config.yaml
norm: "layernorm"
fused_qkv: true
shampoo_beta: 0.99
lr_schedule: "cosine"
warmup_steps: 1420
Rows from block 8 of a small class-conditioned image diffusion model, named by matrix and row number. Rows with one number belong to one neuron. Each number is 128 + 24 x the weight over its row's rms, rounded and kept within 0 to 255. All counts start at 0.
Before each neuron's rows are labels from the 100 images, of 14976 (inputs lightly noised), where the neuron reaches its highest value: "responds to" is what is common among them; "patch colour" is the nearest of a few named colours to the mean colour under the peak. Only what is clearly more common there than usual is listed. The data: retinal OCT scans (Kermany 2017). In brackets: how many of the 100.
# fc1: MLP up (model.blocks.8.mlp.fc1.weight, 1152x192), inputs 128-191
# fc2: MLP down (model.blocks.8.mlp.fc2.weight, 192x1152, transposed), outputs 128-191

responds to: finding: diabetic macular edema (50)
patch colour: grey (93)
fc1.155 [117 121 123 122 148 132 141 108 129 117 117 123 127 118  66 167 101 110 170 144 134 100 107 115 141 126 161 106 142 157 153 116 101 110 172 124 123 113 135 128 114  89 140 129 127 139 145  98 118 116  99  84 111  94 116 108 128 135 122  91 155 170 118  81]
fc2.155 [157 132 143 130 149 148 124 145 108 113 114 145 123 112 146 150 144 129 122 126 169  90 120 114 126 147 137 112 127 160 127 155 163 120 131 129  98 115 132  84 132 141 151 111 139 150 125 126 132 156  96 118  95 123 137 156 129 184  94 134 128 136 141  81]

responds to: finding: diabetic macular edema (43)
patch colour: grey (71)
fc1.302 [141 154 162 136 123 114 114 148 108  96 111 125 104 117 106  98 103 103 127 112  96 134  81 147 154 140 129  82 140 146 127  88 105 154 130 102 106 151 158  87 130 163 133 106 108 128 142 127 141 124  92 161 132 108 127 175 110 131 133 123 136 107 117 133]
fc2.302 [128 147 119 103 117 127  74 120 132 137 143  84 114 139 164 140 158 110 119  97 167 118 131 182  78 155 112  95 141 119 124 145 120 122 151 144 116 144 135 124  99 139 184 144 111 167 126 164 139 125 158 132 177 131 133 128 162 170  92  87  79 122 143 160]

responds to: finding: diabetic macular edema (40)
patch colour: grey (92)
fc1.570 [123 135 114 153 134 147 114 166 115 155 123 133 103 121  92 136 115 121 146 137 153 133 109 128 130 127 167 122 136 152 145 116 147 120 102 130 173 113 110 143 146 122 182 107  97 162 125 170 117 134 103 151  66 113 145 119 187 126 127 120 100 133 130 135]
fc2.570 [138 160 134 109 112 100 112 131 115 124 133 113 115 121 124 127 105 136 114 120 123 115 125 148 143 119  89  96 110 136 165  79 155 106 140  95  89 128 102 115 101 131 167 109 125 168  84 187 143  87 108 103 121 118 132  96 118 146 155 145 110  96 113 146]

responds to: finding: normal (92)
patch colour: grey (97)
fc1.331 [101  93 118 140 115 157 134 157 150 204  94 155 117 151  73 122 141 125 139 116 129 117 122 130 139  68 141 161 127 162 141 137 150 129 143  89 134 131 111 137 130 150 122 130 116 138 122 108 129 134 123 125 117 149 113 113 166 157 137 140 120 131 135 124]
fc2.331 [100 102 156 158  86 105 107 102 108 120 122 119 142 206 164 138 131 141 131 113 127 103 150 101 134  68  95 142 132 148 134 132   8 149 161  90  79 135 109 106 136 111 110 110 121 111 127 137 136 141 113 105 127 136 147 133 140 126 113 145 111 134 140 158]

responds to: finding: normal (80)
patch colour: grey (89)
fc1.139 [116 136 136 148 130 113 116 162 126 142  99 141 144 107  80 134 126 170  94 100 141 139  87 144 128 107 166 137  98 136 106 152 108 120 123 105 188  80 154 133 151 158 155 127 143 184 146 109 115 112 167 144 147 126 105  73 155 114 119 154 164 153 136 169]
fc2.139 [132 136  86 101 145 156 131 102 116 116 103 132 142  96 175 111 120 118 137 140  70 130 130 115  64 118 141 157 146 120 176 156 154 117 119 142 120 131 122  94 128 157 133 128 158 171 104 146  90  91 127 148 139 119 116 113 102 139 143  53 153 144 104 152]

responds to: finding: diabetic macular edema (28)
patch colour: grey (98)
fc1.510 [133 117 137 179 144 140 166 132 152 102  66 120 120 139 136  93 180 103 175 146 116 140 155 130 106 148 123 105 127 142  93  97 127 136 143 120 166 125 107 111 160 118 143 169 103 132 117 133 106 130 104 116 107 170  92 185 169 151 121 147  89 128 124 142]
fc2.510 [ 80  82 135 126 107 167 113 120 120 134 149 134 109 154 126 130 108  98 120 147 128 132 104 116 119 127  53 123 124 141 119 124 103 151 132 161 112 110 119 129 126 170 113 110 104  98 117 112 112 168 121  85 157  84 101 107 104 166 125 154 156 124  98 138]

responds to: finding: diabetic macular edema (48)
patch colour: grey (74)
fc1.738 [163 144 123 124  95 143 136 127 153 105  81 132 154 102  59 134 169 130 162 135 117 127 139 115 116 150 148 129 110 116 116 112 120 163 109 143 132  96 140  98 102 127 124 147  86 113 146 154 140  90 140 118 172 153 133  94 117 183 159  88 135 155 104 155]
fc2.738 [175 112 156 136 124 143 120 155  94 169 157 161 118 139 111 131  91 141  70 118 159 144 127 118 127 106 113 155 132 129 133 140 151 116 139  85 155 106 116 143 132 142 160 130 148  91 108  93 104  72 129 170 136 148 121 150 144 108 118 158 143 148 140 128]

responds to: finding: diabetic macular edema (44)
patch colour: grey (86)
fc1.169 [147 128 141 124 146 126 180 136 115 107 145  82  91 148  96  43 123 115 143 137 104 150 131  86 138  42  99 126 139 109 100 124 122 149 138 109 134 140 120 118 107  97 104 105 123 102 132 141 151 145 138 125 149 127 107 139  87 134 160 111  84 137 133 126]
fc2.169 [197 113 113 124 129 135  85 129 150 142 127 124 136 122  94 120 114 130 156 109  96  86 114 117 108 154 134 136 119 142 135 123 121 133 124 134 153 120 105 173 122 149 129 144 156 120 117 132 139 138 107  88 159 147 106 138 131 130 128 131 137 125 106 113]

responds to: finding: normal (89)
patch colour: grey (84)
fc1.622 [133 137  86 141 108 183 137 112 109 123 130 114 107  97 154 145 138 113 163 116 156 136 127 131 108 124 120 139 131 134 134 134 153  64 122 152 116 132 171 121 145 124 171 106 128 150 106 139 128  79 118 107 147 140 168 137 123  77 111 154 159 147 120 138]
fc2.622 [108 126 116 150 146  94 131 112 138 136 129 155 146  56 156 124 142 112 128 148 124  91 141 179 117  89 146  71 148 141 147 122 139 149 133 119 118 134 139 121 136 133 106 133 149 137 140 122 141 108 141 110 133 139 101 137 150 117 123  98 112  98 128 127]

responds to: finding: diabetic macular edema (53)
patch colour: grey (79)
fc1.412 [148 121 134 165 165 137 137 156  89 122  98 163 130 120 123 152  84 157 199 121 119 143  77  82 128 135 151 116 128 146 100 129 140 133 100 114 123 120 157 132 155 197 168 135 144 130 179 134 165 142  94 139 154 123 124 120 153  91 160 167 109 122 132 114]
fc2.412 [159 106 115 113 130 106 189 149 117 147  81 153 143 142  95 147 129 110 172 136 118 103 153  89  95 150 148 130 143 126 126 153 121 148 151 177 171 154 144 127 166 165 158 101 143 151 143 137 118 125 144 166 154  94 134 145 175 145 147 150 141 119 121 115]

responds to: finding: normal (88)
patch colour: grey (100)
fc1.717 [145 144 142 122 101 114 139 138 142 138 129 148 131  83 147 136 157 123 125 126 104  52 116 143  78 146 146 116 139 110 127 123 130  90 135 104 103 136  98 143 130 126 100 108 152 167 159  92 132 134 117 124 160 134 149 120 130 147 117 133 116 127 106 117]
fc2.717 [106 145 154 147 147 151 134 127  99 120 129 139 110 159 140 136 138 141 133 108 162 108 115 151 110  99 144 117 124 131 115 144  96 139 153 131 116 125 167 156  90 113 156 123 138  74 133 165 151 105 110 116 141 115 120 120 102 106 118 159 120 135 137 216]

responds to: finding: diabetic macular edema (38)
patch colour: grey (61)
fc1.650 [151 127 146 122 138 107 177 127 155 161  97 123 118 130 151 174 160 117  82 129 118 115 141 136 122 125 108  86 106 116 125  86 122 161 139 119 100 126 192  86 114 146 129  94 150 122 134 146 113  68 111 135 174 109 124 142 150 156 124 120 112 129  77  91]
fc2.650 [ 98 149 153 139  53 162 107 101 101 170 160 119 100 126 140 154 107 135 134 107 163  98  64 149 101 135 135 110 138  94  87 113 101 144 117 138 116 127 144 169 151 123 128 152 108 117 119 136 162 123 101 135 123 127 126 137 136 137 132 146 140 142 137 101]

responds to: finding: normal (82)
patch colour: grey (90)
fc1.704 [164  72 105 142 147 137 167 148 115  96 120 119 105 126 114 169 154 149 132 123 161 141 145 133 111 110 114 130 143 155 128 127 135  85 125 129 156 142  91 112 153 174 111 129 180 108 114 154 138  72 137 100  52 119 118 136 108 145 158 116 121 214 125 131]
fc2.704 [122 108 153 132 138 120 141 118  94 122 152 187 120 160 146 135 131 136 103 130  87  85 134 145 137 136 110 113 153 122 121 117 119 141 143 169 120 142 112 130 112 138 103 103 100 109 108 108 171  94 154 118 141 131 108 113 111 144  79 143 124 138 138 109]

responds to: finding: normal (100)
patch colour: grey (100)
fc1.581 [134 121 138 121 116 158 162 159  95 152  88 112 130 146 150 121 158 143 141 112 132 140 127 153 152 111 139 107 105  99 139 145 110  69 131 102 159 131 113 110 135 133  98 113 134 117 135 131 124 100  97 135 109 121 127 137 133 139 122 127 111 103 141 150]
fc2.581 [148 134 118 115 134 136  92 141 143 113 129 103 114 107 176 132 146 134 119 112 136 111 115 146 111  99 129 178 151 139 134 111 150 158  95 165 148 106 150  87 118 136 149 151 132 169 126 115 120 127  90 144 110 123 118 107 108 126 131 137 135 135 132 106]

responds to: finding: diabetic macular edema (43)
patch colour: grey (88)
fc1.394 [145 141 118  96 145 156  80  96 119 128 102 136 121 144 103 155 115 109 108 164  99 145 152 134  79 157 147  88  89 100 138 102 136 104 106  69 140 113 149 169 124 130 136 124 142 125 113 129  90 142 139 141 100 112 128 155 112 130 146 126 107  90  98 140]
fc2.394 [158 152 130  96  84 107 114 118 109 118 145 118 119 154 134 139 113 103 130 107 115 178 136 158 124 133 110 104 108 128 128 174 139 146 137 178  93 153 102 152 111 148 142 109  89 138 112 136 145 173  83 101 142 148 123 114 121 135 117  84 132 137 127 125]

responds to: finding: diabetic macular edema (67)
patch colour: grey (70)
fc1.313 [100 147 110 143 135 117 110 182 146 128 144 107 167 126 127 119 168 133 110 131 139 135 138 138  82 123 132  89 137 126 153 109 132 128  85 150 114 144 157 119 142 140 151 165 115  93 158 106 155 119 115 114 127  82 110 161 161 126 120 164 124 131 167 110]
fc2.313 [136 162 130 121 127 143 133 118 154 118 120 102 147 128 155 134 119 122 128 120 115 107 143  98 148 129 112 106 132 112 130 113 149 129  86  81 164 143 132 164 123 120 116 124 107 101 103 130 117  95 117 129 138 147 147 135 135 120 104 109 120 123  87 105]

responds to: finding: diabetic macular edema (40)
patch colour: grey (77)
fc1.174 [166 138 137 108 131 124 127 159 137  98 157 139 122 156 165 120 119  85 120 132  94 157 140 161  96 104 148 114 113 120 159 158 133 120 174 130 107 101 121  75  95 125 154 156 157 120  76 124 140 146  86 128 151 163 109 144  95  81 218 180 133 124 139 107]
fc2.174 [148 111 137 134 145 118 139 120 116 131 182 125 126 127 115 152 138 118 149 152 150 144 107 133 140 141  99 103 125 123 113 126 103 107 126 122 137 157 137 101 110 144  70 106 155 128 138 122 110 129 138 158 139 157 116 111 103 127 172 110 144 146 104  90]

responds to: finding: normal (84)
patch colour: grey (84)
fc1.751 [136 137 136 111 160 112 129  75 137 136 126 122 118 137 138 136 102 117 142 155 112 113  73 142  57 115 165 150 127 100 158 128 143 139 135  80 147 144 124 113 146  87 138 118 120 137 116 101 138  93 132 113 109 122 128 134 123 109 144 112 146 139 118 138]
fc2.751 [100 130 148 132 141 105 129 116 125 146 104 127 126 185 131 110 139 117 117 105 118  77 114  98 147 145 123 153 131  87 129 142 164  83 180 175 121 127 121  96 150 121 142 161 148 123 146 111  71 140 111 150 102 137 125 117 131 147  90 158 141 149 143  75]

responds to: finding: normal (81)
patch colour: grey (99)
fc1.171 [116 119 124 150 171 161 140  98 113 117 141 127 146  87 118 113 162 116  90 111 170  98  92 123 138 113 117 129 133 119 142 135 154 112 101 121 134 148 112 116 126  63 118 137 114 128 100 158  93 105 128 123 104 139 136  98 111 157 113 159 130 160 143 167]
fc2.171 [117 137 126 108 102 153  94  92 126 104 126 124 150 102 109 108 134 123 123 169 134 119 129 133 109  94 168  70 116 136 127 143 131 166 157 136  93 132 160 117 150 150 138 140 152  73 126 139 105 131 127  99 133 129 147 108 109 101 104 137 105 154 168 190]

responds to: finding: normal (89)
patch colour: grey (69)
fc1.176 [141 114 147 135  93 131  99 132 118 146 104 142 132 116 151 155 122 107 139 111  90 107 128 108 158 126 145 126 159 164 128 102 134 134 163 124 157 142 131 125 105 139 120 116 132 152 167  80 156 104 104 104 130 124  87 121 115 121 158 105 130 143 153 124]
fc2.176 [136 127 141 135 114 139 149 108  99 136 119 113 133 155 116 111 106 147 122 155 147  92 139  95 111 124 120 101 137 150  98 121 132 140 145 111 116 140 145 113 132  82 157 127 163 152  95 109  92 127  99 127 117  91 140 157 103 106 150 149 122 118 130 107]

responds to: finding: diabetic macular edema (54)
patch colour: grey (58)
fc1.130 [124 130 115 118 152 145 121 194 146 130 106 140 165 113 120 154 157 140  95 115 129 137 115 152 117 136 123 103 153 174 146 122 150 131 147 138 145 160 166  70 134 108 132 118 100 128  97 122 147 127 161 167 118 131 168 103 110 122 100 164 114 165 149 126]
fc2.130 [106 142 128 147 119 120 163  88 168 133 130 109 135 118 140 120 104 129 116 107 136 139 144 124 135 137 127 100 151 136 101 142 140 121 127 151 106 126 122 181 137 108 139 142 127 129 106 141 111 137  93 172 133 135 121 105 132 125  91 162 134  96 104 104]

responds to: finding: normal (87)
patch colour: grey (99)
fc1.43 [116 167 120 110 169 140 133  83 121 142 104 141 129  90 133 127 154 108 140  94 145 122  83 140  99 103 128 118 108 113 127 133 132  87 158 122  77 131 133 105 120 150 131  98 162 130 140 132 134 142 135 112 147 120  99 196 146 105 127 109  99 113  99 137]
fc2.43 [125 124 138 122 130 123  96 122 124 123 153  88 119 136 148 137 141  96  70 135 153 109 125 145  68  99 174 147 124 124 138 103 152 149 137 130 107 105 154 119 136 148 106 110 127  81 134 118 174 109 128 114 113 131 146 134 103 151 140 154 130 142 124 110]

responds to: finding: normal (98)
patch colour: grey (88)
fc1.118 [141 109 131 132 146 124 118 131 112 146 132 115 121 116  89 112 130 121 125  84 174 172 112 146 144 126 116 122 113 129 138 100 132  72 154  89 155 123 138  98 104 151  65 120 134 148  83  93 100  98 120 112 138 164 117 165 109 107 131 125 132 109 126 239]
fc2.118 [129 150 118 133 123 148 140 118 124 148 122 140 137 131 170 126 123 119 135 133  67 147 112 176  84  85 134  20 132 134 122 141 110 175 164 152 135 105 118 115 112 143 103 134 134  81 140 113 126 111 130 103  47 143 125 128  98 113 133 117 149 113 130 179]

responds to: finding: normal (82)
patch colour: grey (100)
fc1.571 [151 209  99 104 100 119 106 127 116 107 132 105 142 115 131 127 118 150  90 133 132 112 152 130 104 114 134 123 178 164 119 130 136 137 127  96  82 109 104 101 106 142 143 155  97 111 105 118 134  97 116 118 146 121 160 112 135 128 172 159 147 153  86 139]
fc2.571 [122 180 127 131 103 121 161 123  79  98 118 128 111 108 122 133 103 143 176 151 144  97 145 122 157 123 168 119 106 121 143 116 146 147 117 154 142  96 147 160 102 101  92 112 144  78 117 110 127 130 129 106 110  94 120 124 150  78 150 127  91 139 107 123]

responds to: finding: normal (86)
patch colour: grey (92)
fc1.356 [142 157 124 151 171 123 152 157 138 145 119 150 133 115 156 119 115 139 139 133 130 162 102 150 144 115 111 119 153 122 101 123 103 109 156 144 107 137 145 157 167 139  95 108 136 184 118 158 124 113 138  97  87  80 139 134 121  83 152  73  99  70 115 147]
fc2.356 [118 201 136 151 129 112 199 121 109 128 134 169  96 126  97 143 192 136 117 114 142 120 124 159 100 111 161  85 112 126 156  91 102 113 141  99 148 121 136 151 123 162 111  95 121 174 170 122 148 106 140 131  81 129 127  94 118 133  90 150 131 150  81 145]

responds to: finding: diabetic macular edema (33)
patch colour: grey (69)
fc1.255 [152 104 173  72  98 114 175  89 143 149 150 113 125 125  93 134 110 121 162 116 127 126 136 150 146 125 117 117 136 147 124 125 133 128 126 123 164 158  63 126 148 115 128 130 128 141 130  73 104 105 103 169 154 156 145 160 196 113 126 117 109 153 107 170]
fc2.255 [116 137 108 107 154 121  95 153 154 111 143 147 132 131 194 141 140  95 127 133 104  96 165  95 104 129 120 129  90 143 100 133 134 149 129 126 124 172 122 122 122 139 104 136 121 136 117 148 143 148 125 171 120 161  95 117  82 128 178 145 145 169 130 154]

responds to: finding: normal (79)
patch colour: grey (98)
fc1.767 [159 119 125  94  84 133 150 150 106 156 110 137 129 162 121 136 165 132 145  95 129 168 144 115 128 154 113 128 114 135 132 102 134 120 154 103 160 119 151 137  65 104 105 142 142 134 126 131 115  92 125 122 137 169 139 117 155 117 118 176 125 116 170 207]
fc2.767 [109 134 163 119 152  96  91 155 137 102 131 116 124 141 114  82 117 149 133 146 133 145 140  93 105  98 143 138 151 133 122 145 131  89 135 153 129 115 111 146 135 158 110 120  92  95 150 150 168 132 120 136 144 113 107 149  90 152 156 134 100 145 112 192]

responds to: finding: normal (89)
patch colour: grey (98)
fc1.177 [146 112  88 138  89 135 104 108 105 142 135 124 142 114 121 122 126 142 108 141  91 123 148 131 114  75 136 137 122 150 163 140 124 126 118 126 184 146 159 149 136 147 119 140 159 130 104 119 107 108 130  92 148 132 151 146 129 107 109 103 101 122 123 167]
fc2.177 [102  90 168 152 115 109 127 124 131 126 139  79 134  67 122 135 155  75  90 126 172 146  98 136 103 108 142 106 107 137 144 119 131 114 109 117 113 121 126 101 132 148 135 145 118  62 155 151 151 134 146 140 114 156 124 141 100 114 132 140 120 119 193 166]

responds to: finding: diabetic macular edema (31)
patch colour: grey (91)
fc1.228 [136 103 155 128 112 112 133 124 141 142  65 134 100 150 152 137 156 157 158 101 129 173 166  99 122  93 135 110 166 130 141 105 139 121  97  85 151 145 172  86 108 121 120 143 126 139 163 115 158  76 142  96 114 138 138 118 159 162 117 126 116 149 105 122]
fc2.228 [107  98 170 170 100 118 103 121 135 148 170 140 124 143  98 153 142 147 128 129 103 108  95 144 130 120 119 121 122 160 134 105 118 134  81 172 143 114 107 188 131 133 165 127 166 142 118 164  79  92  98  84 144 104 100 104 131  63 150 118 144 118 149 120]

responds to: finding: normal (95)
patch colour: grey (85)
fc1.197 [168 119 103 150 133 114 145 154 140 118 106 157 139 132 104 119 108 139 148 112 135 140 128 133 141 112 116 116 129 113 130 109 153 128  92 135  91 118 164 132 169 124 113 100 157 208 117 145 149 101 140 123  69 101 119  92 111  80 152 110 130 121 154 136]
fc2.197 [148 157 139 146 150  93 109 116 118 137 127 139 104  74 100 143 147 143 123 129 128 114 125 163  98  96 130  48 113 119 120 114 130  90  98  72 171 126 137 114 121 137 130 113 115 202 145 125 105 140 133 132 119 148 133 105 132 104  94 141 113 119 122 123]

responds to: finding: normal (92)
patch colour: grey (92)
fc1.707 [125 140 106 143 135 102 168 147 141 159 122 113 131 117 128 142  89 142 131 121 120 148  88 126 112 121 121 119 102 117 107 111  98 143 128 121 137 141 120 174 148 103 105 120 151 146 156 127 149 157 162 118 116 108 122 141 144  61 163 114 140  80 132 137]
fc2.707 [116 121 127 167 147 120 133 119 133 113 134 158 118 109 163 142 167 151 143 135 134  98 134 172 164 111 132 116 134 177 181 135 119  74 126 108 166 155 122 143  81 158  99 112  96 154  99 135 113 140 159 134 105 141 110  89 116 152  87 137 119 110  98 137]

responds to: finding: diabetic macular edema (35)
patch colour: grey (86)
fc1.635 [164 158  81 124 107 123 112  97 130 104 194 116 112 121 141 129 157 161 102 108 103 138 142 135 128 179  98 101 138  93  96 147 122 129 109 122 109 149 103 120 143  94 127 149 160  56 139 145 169 156 142 116 130 103 159 113 112 112 125 107 136 136  97 115]
fc2.635 [ 34 178 132 150 105 131 163 115 122 119 137 126 129 109 168 119 124 123 116 142 133 122 145 130 135 180 134 129 103 142 140 127  72 137  57 139 110 137 101 136 104 145 121 129 146  62  64 132 162  86 110 151 116  95 129 137 104 135 152 120  96 123 136 133]

responds to: finding: diabetic macular edema (42)
patch colour: grey (52)
fc1.163 [ 81 129 128 134 113 121 148  94 154 171 138 146 130 138 154 122 113 169 141 171 110  78  98 125 119 108 131 105  95 123 163 176  96 152 118 145 106 130 120 159 125 118 120 146 159  69 146 104 124 115 178 136 131 185 123 124 103 108 152 132 132 136 129 131]
fc2.163 [132 113 131 129 132 130 114 148 145 122 134 107 116 157 132 126 161 151 139 118  92 141 127 140 104 127 116 190 161 100 103 125 150 115 118 132 154 125 151 173  95 150 122 148 103 105 136 113 111  90 157 204 144 110 121 162 121 133 117  98 122 137 108 120]

responds to: finding: normal (82)
patch colour: grey (96)
fc1.258 [150 130 134 104 127 137 132  86 109 147 127 115  90 198 152 147 149 120 124 124 119 166  95 105 158 147 162 122 138 139 132 137 144 145 128 133  97 165  78 166 132 142 127 121 131 112 106 109 133 144 158 108 123 117 145 116 151 161 129 180 119 137 134  96]
fc2.258 [158 153 128 134  79 111 144 119 120 130 173 173 143 211 102 126 118 134 139 134 111 162 124 158 137 122 142 122 136 111 113 113 124 149 173 132 142 115 168 106 123 152 144 141 137 118 112 137 161 122 153 101 136 128 122 149 127  87 142 101 108 127 100 102]

responds to: finding: diabetic macular edema (42)
patch colour: grey (71)
fc1.224 [165 127  83 124 125 131 121 114 145 131 158 134 124 118 139 162 125 135  94 120 122 129 134 136 130 129 149 111 134 111 151 145 104 104 153 121 116 110 122 130  89  84 105  89 146 137 113 143 116 197 146 153 114 123 105 116 124  96 164 146 136 127 168 124]
fc2.224 [113  92 153 137 130 149 127 180 151 166 123  91 162  96 126 135 173 150 176 156  99 142 120  98 146 139 145 139 131 131 153 142 125 156 175 164 140 115  69 103 136 102 120 144 137 164 123 130 117  92 141 153 146 145 174 130 164 120 156  94 135 128 125 159]

responds to: finding: normal (79)
patch colour: grey (90)
fc1.188 [140 125 112  88 145 109 145  68 184 145 120 149 119 105 109 176 123 101 129 155 167 129 127 134 148  95 116 143 107 107 133 129 163 138 106 131 116 144 102 121  81 153 156 156 158 126 106 146 116 133 112 126 116 158 136 101 128 146  95 111  98 144 177 152]
fc2.188 [ 94 147 166 120  90 132 105 120 174  88 127 139 125 104  96 120 159 138 148 102 156  95 151 131 100 158 136 146 148  90 122 108 115 141 151 141 135  95 130 120 108  96 206 137 139 113 118 146 124 115 131 127  93 106 122 110 138 144 145 107 134 154 129 131]

responds to: finding: normal (85)
patch colour: grey (92)
fc1.439 [129 136 109 158 111  98 122 162 152 156 106 131 107 121 157 117 141 156 137 147 136 145 122 137 161 141 120 142 127 141  95 141 129  99 177 139 113 149 139 149 136 154  98 126 150 134 106 119 145 141  98  79 112 115 129 174 150 163 159  97 108 105  89 183]
fc2.439 [ 91 130 108 129 165 187  66 126 100 112 139 166  94 140 131 111 148 113 121 149  92 124  97 141 118 146 136 106 111  95 135 116 194 109 132 144 105 144 114 135 126 102 122 122 117 133 144 133  87 121 139 116 104 111 155 101 145  94 143 164  94 109 138 126]

responds to: finding: diabetic macular edema (31)
patch colour: grey (90)
fc1.227 [127 104 152 119 135 204 143 151 116 138 144 130 102 166 134 109 119 137 139 153 117 145 114  70 131 127 115  96 117 112 160 136 119 127 106 137 119 125  99 162 137 113 100 104 151  99 106 159 164 151 136 118 114 100 113 146 128 143 133 117 150 147 125 122]
fc2.227 [109 144 130  94 119 175 116 135 149 118 144 158 157  80 149 115 132 133 121 140 104 146 134 139  77 142 126 231 136 126 137 116 136 131 125 141 133 112 117 104 117 141 128 137 184  82 132 123 140 108 135 135  93 156 110 143 135 144 139 120 130 124 108 100]

responds to: finding: diabetic macular edema (35)
patch colour: grey (53)
fc1.567 [155 134 117 107 116 156 163 142 138 123 129 109 156 124 132 117 163 136 109 152 129 153 144 129 115 137 116 117 109 170 126 154 158 139 137 112 103 181 123 115 150 104 128 161 168 145  97 127 116  86 182 121 127  75 144 125 121 106 143  67  64 137 156 124]
fc2.567 [ 84 109 151 199  97 150 139 117 142 114 144 153 136 122 173 113 149 118 113  85 155 151 171 123 120 169 120 188 110 129 118 108 110 134 174 161 114 153 107 167 134 125 186 101 145 123 128 141 167 103 109 113 122  98 117  71 106 123 127 116 134 112 129 123]

responds to: finding: normal (78)
patch colour: grey (100)
fc1.404 [153 158 155 114 147 142  89 120 108 126 129 134 137 144 105 137 160 119 157 115 111 153 166 121 106 127 132 112 136 108  96 157 113  96 138  93 183 118  99 106 100 132 103 156 125 101 123 123 131 121 133 123 114 108 129 117  91 124 102 143 167 125  90 164]
fc2.404 [206 140 100 140 122  97 120 116 116 168 132 108 123 132 170  88  97  88 133 123 136 124 117 103 149  94 128 138 110 147 135 108 128 133 147 143 138 149 142 149 100 102 118 141 128 102 140 115 129 135  77  83 114 100 115 117 110 112 154 185 130 122 124  74]

responds to: finding: diabetic macular edema (31)
patch colour: grey (54)
fc1.283 [128 115 151 120 103 177 121 119 123 128 135 148  94 144 104 153 127 143 131 128 152  66 126 154  68 113 140 100 113 101 108  84 166 114 123 137 136 114 165 134  85 126  62 139 122  97 125 107 125  87 137 185 154 138 130 107 154 101 125  92 108 144 126  78]
fc2.283 [123 116 128 112 128  92 125 144 139 116 109 110 110 147 136 135 129 101  92  91 107 116 111 144 143  56 146  84 135 143 123 132  68 129 115  94 132 121 123 139 129 105  69 158 132 154 111 134 102  90 129 156 110 123 124 145 132 170 144 118 123 135 158  54]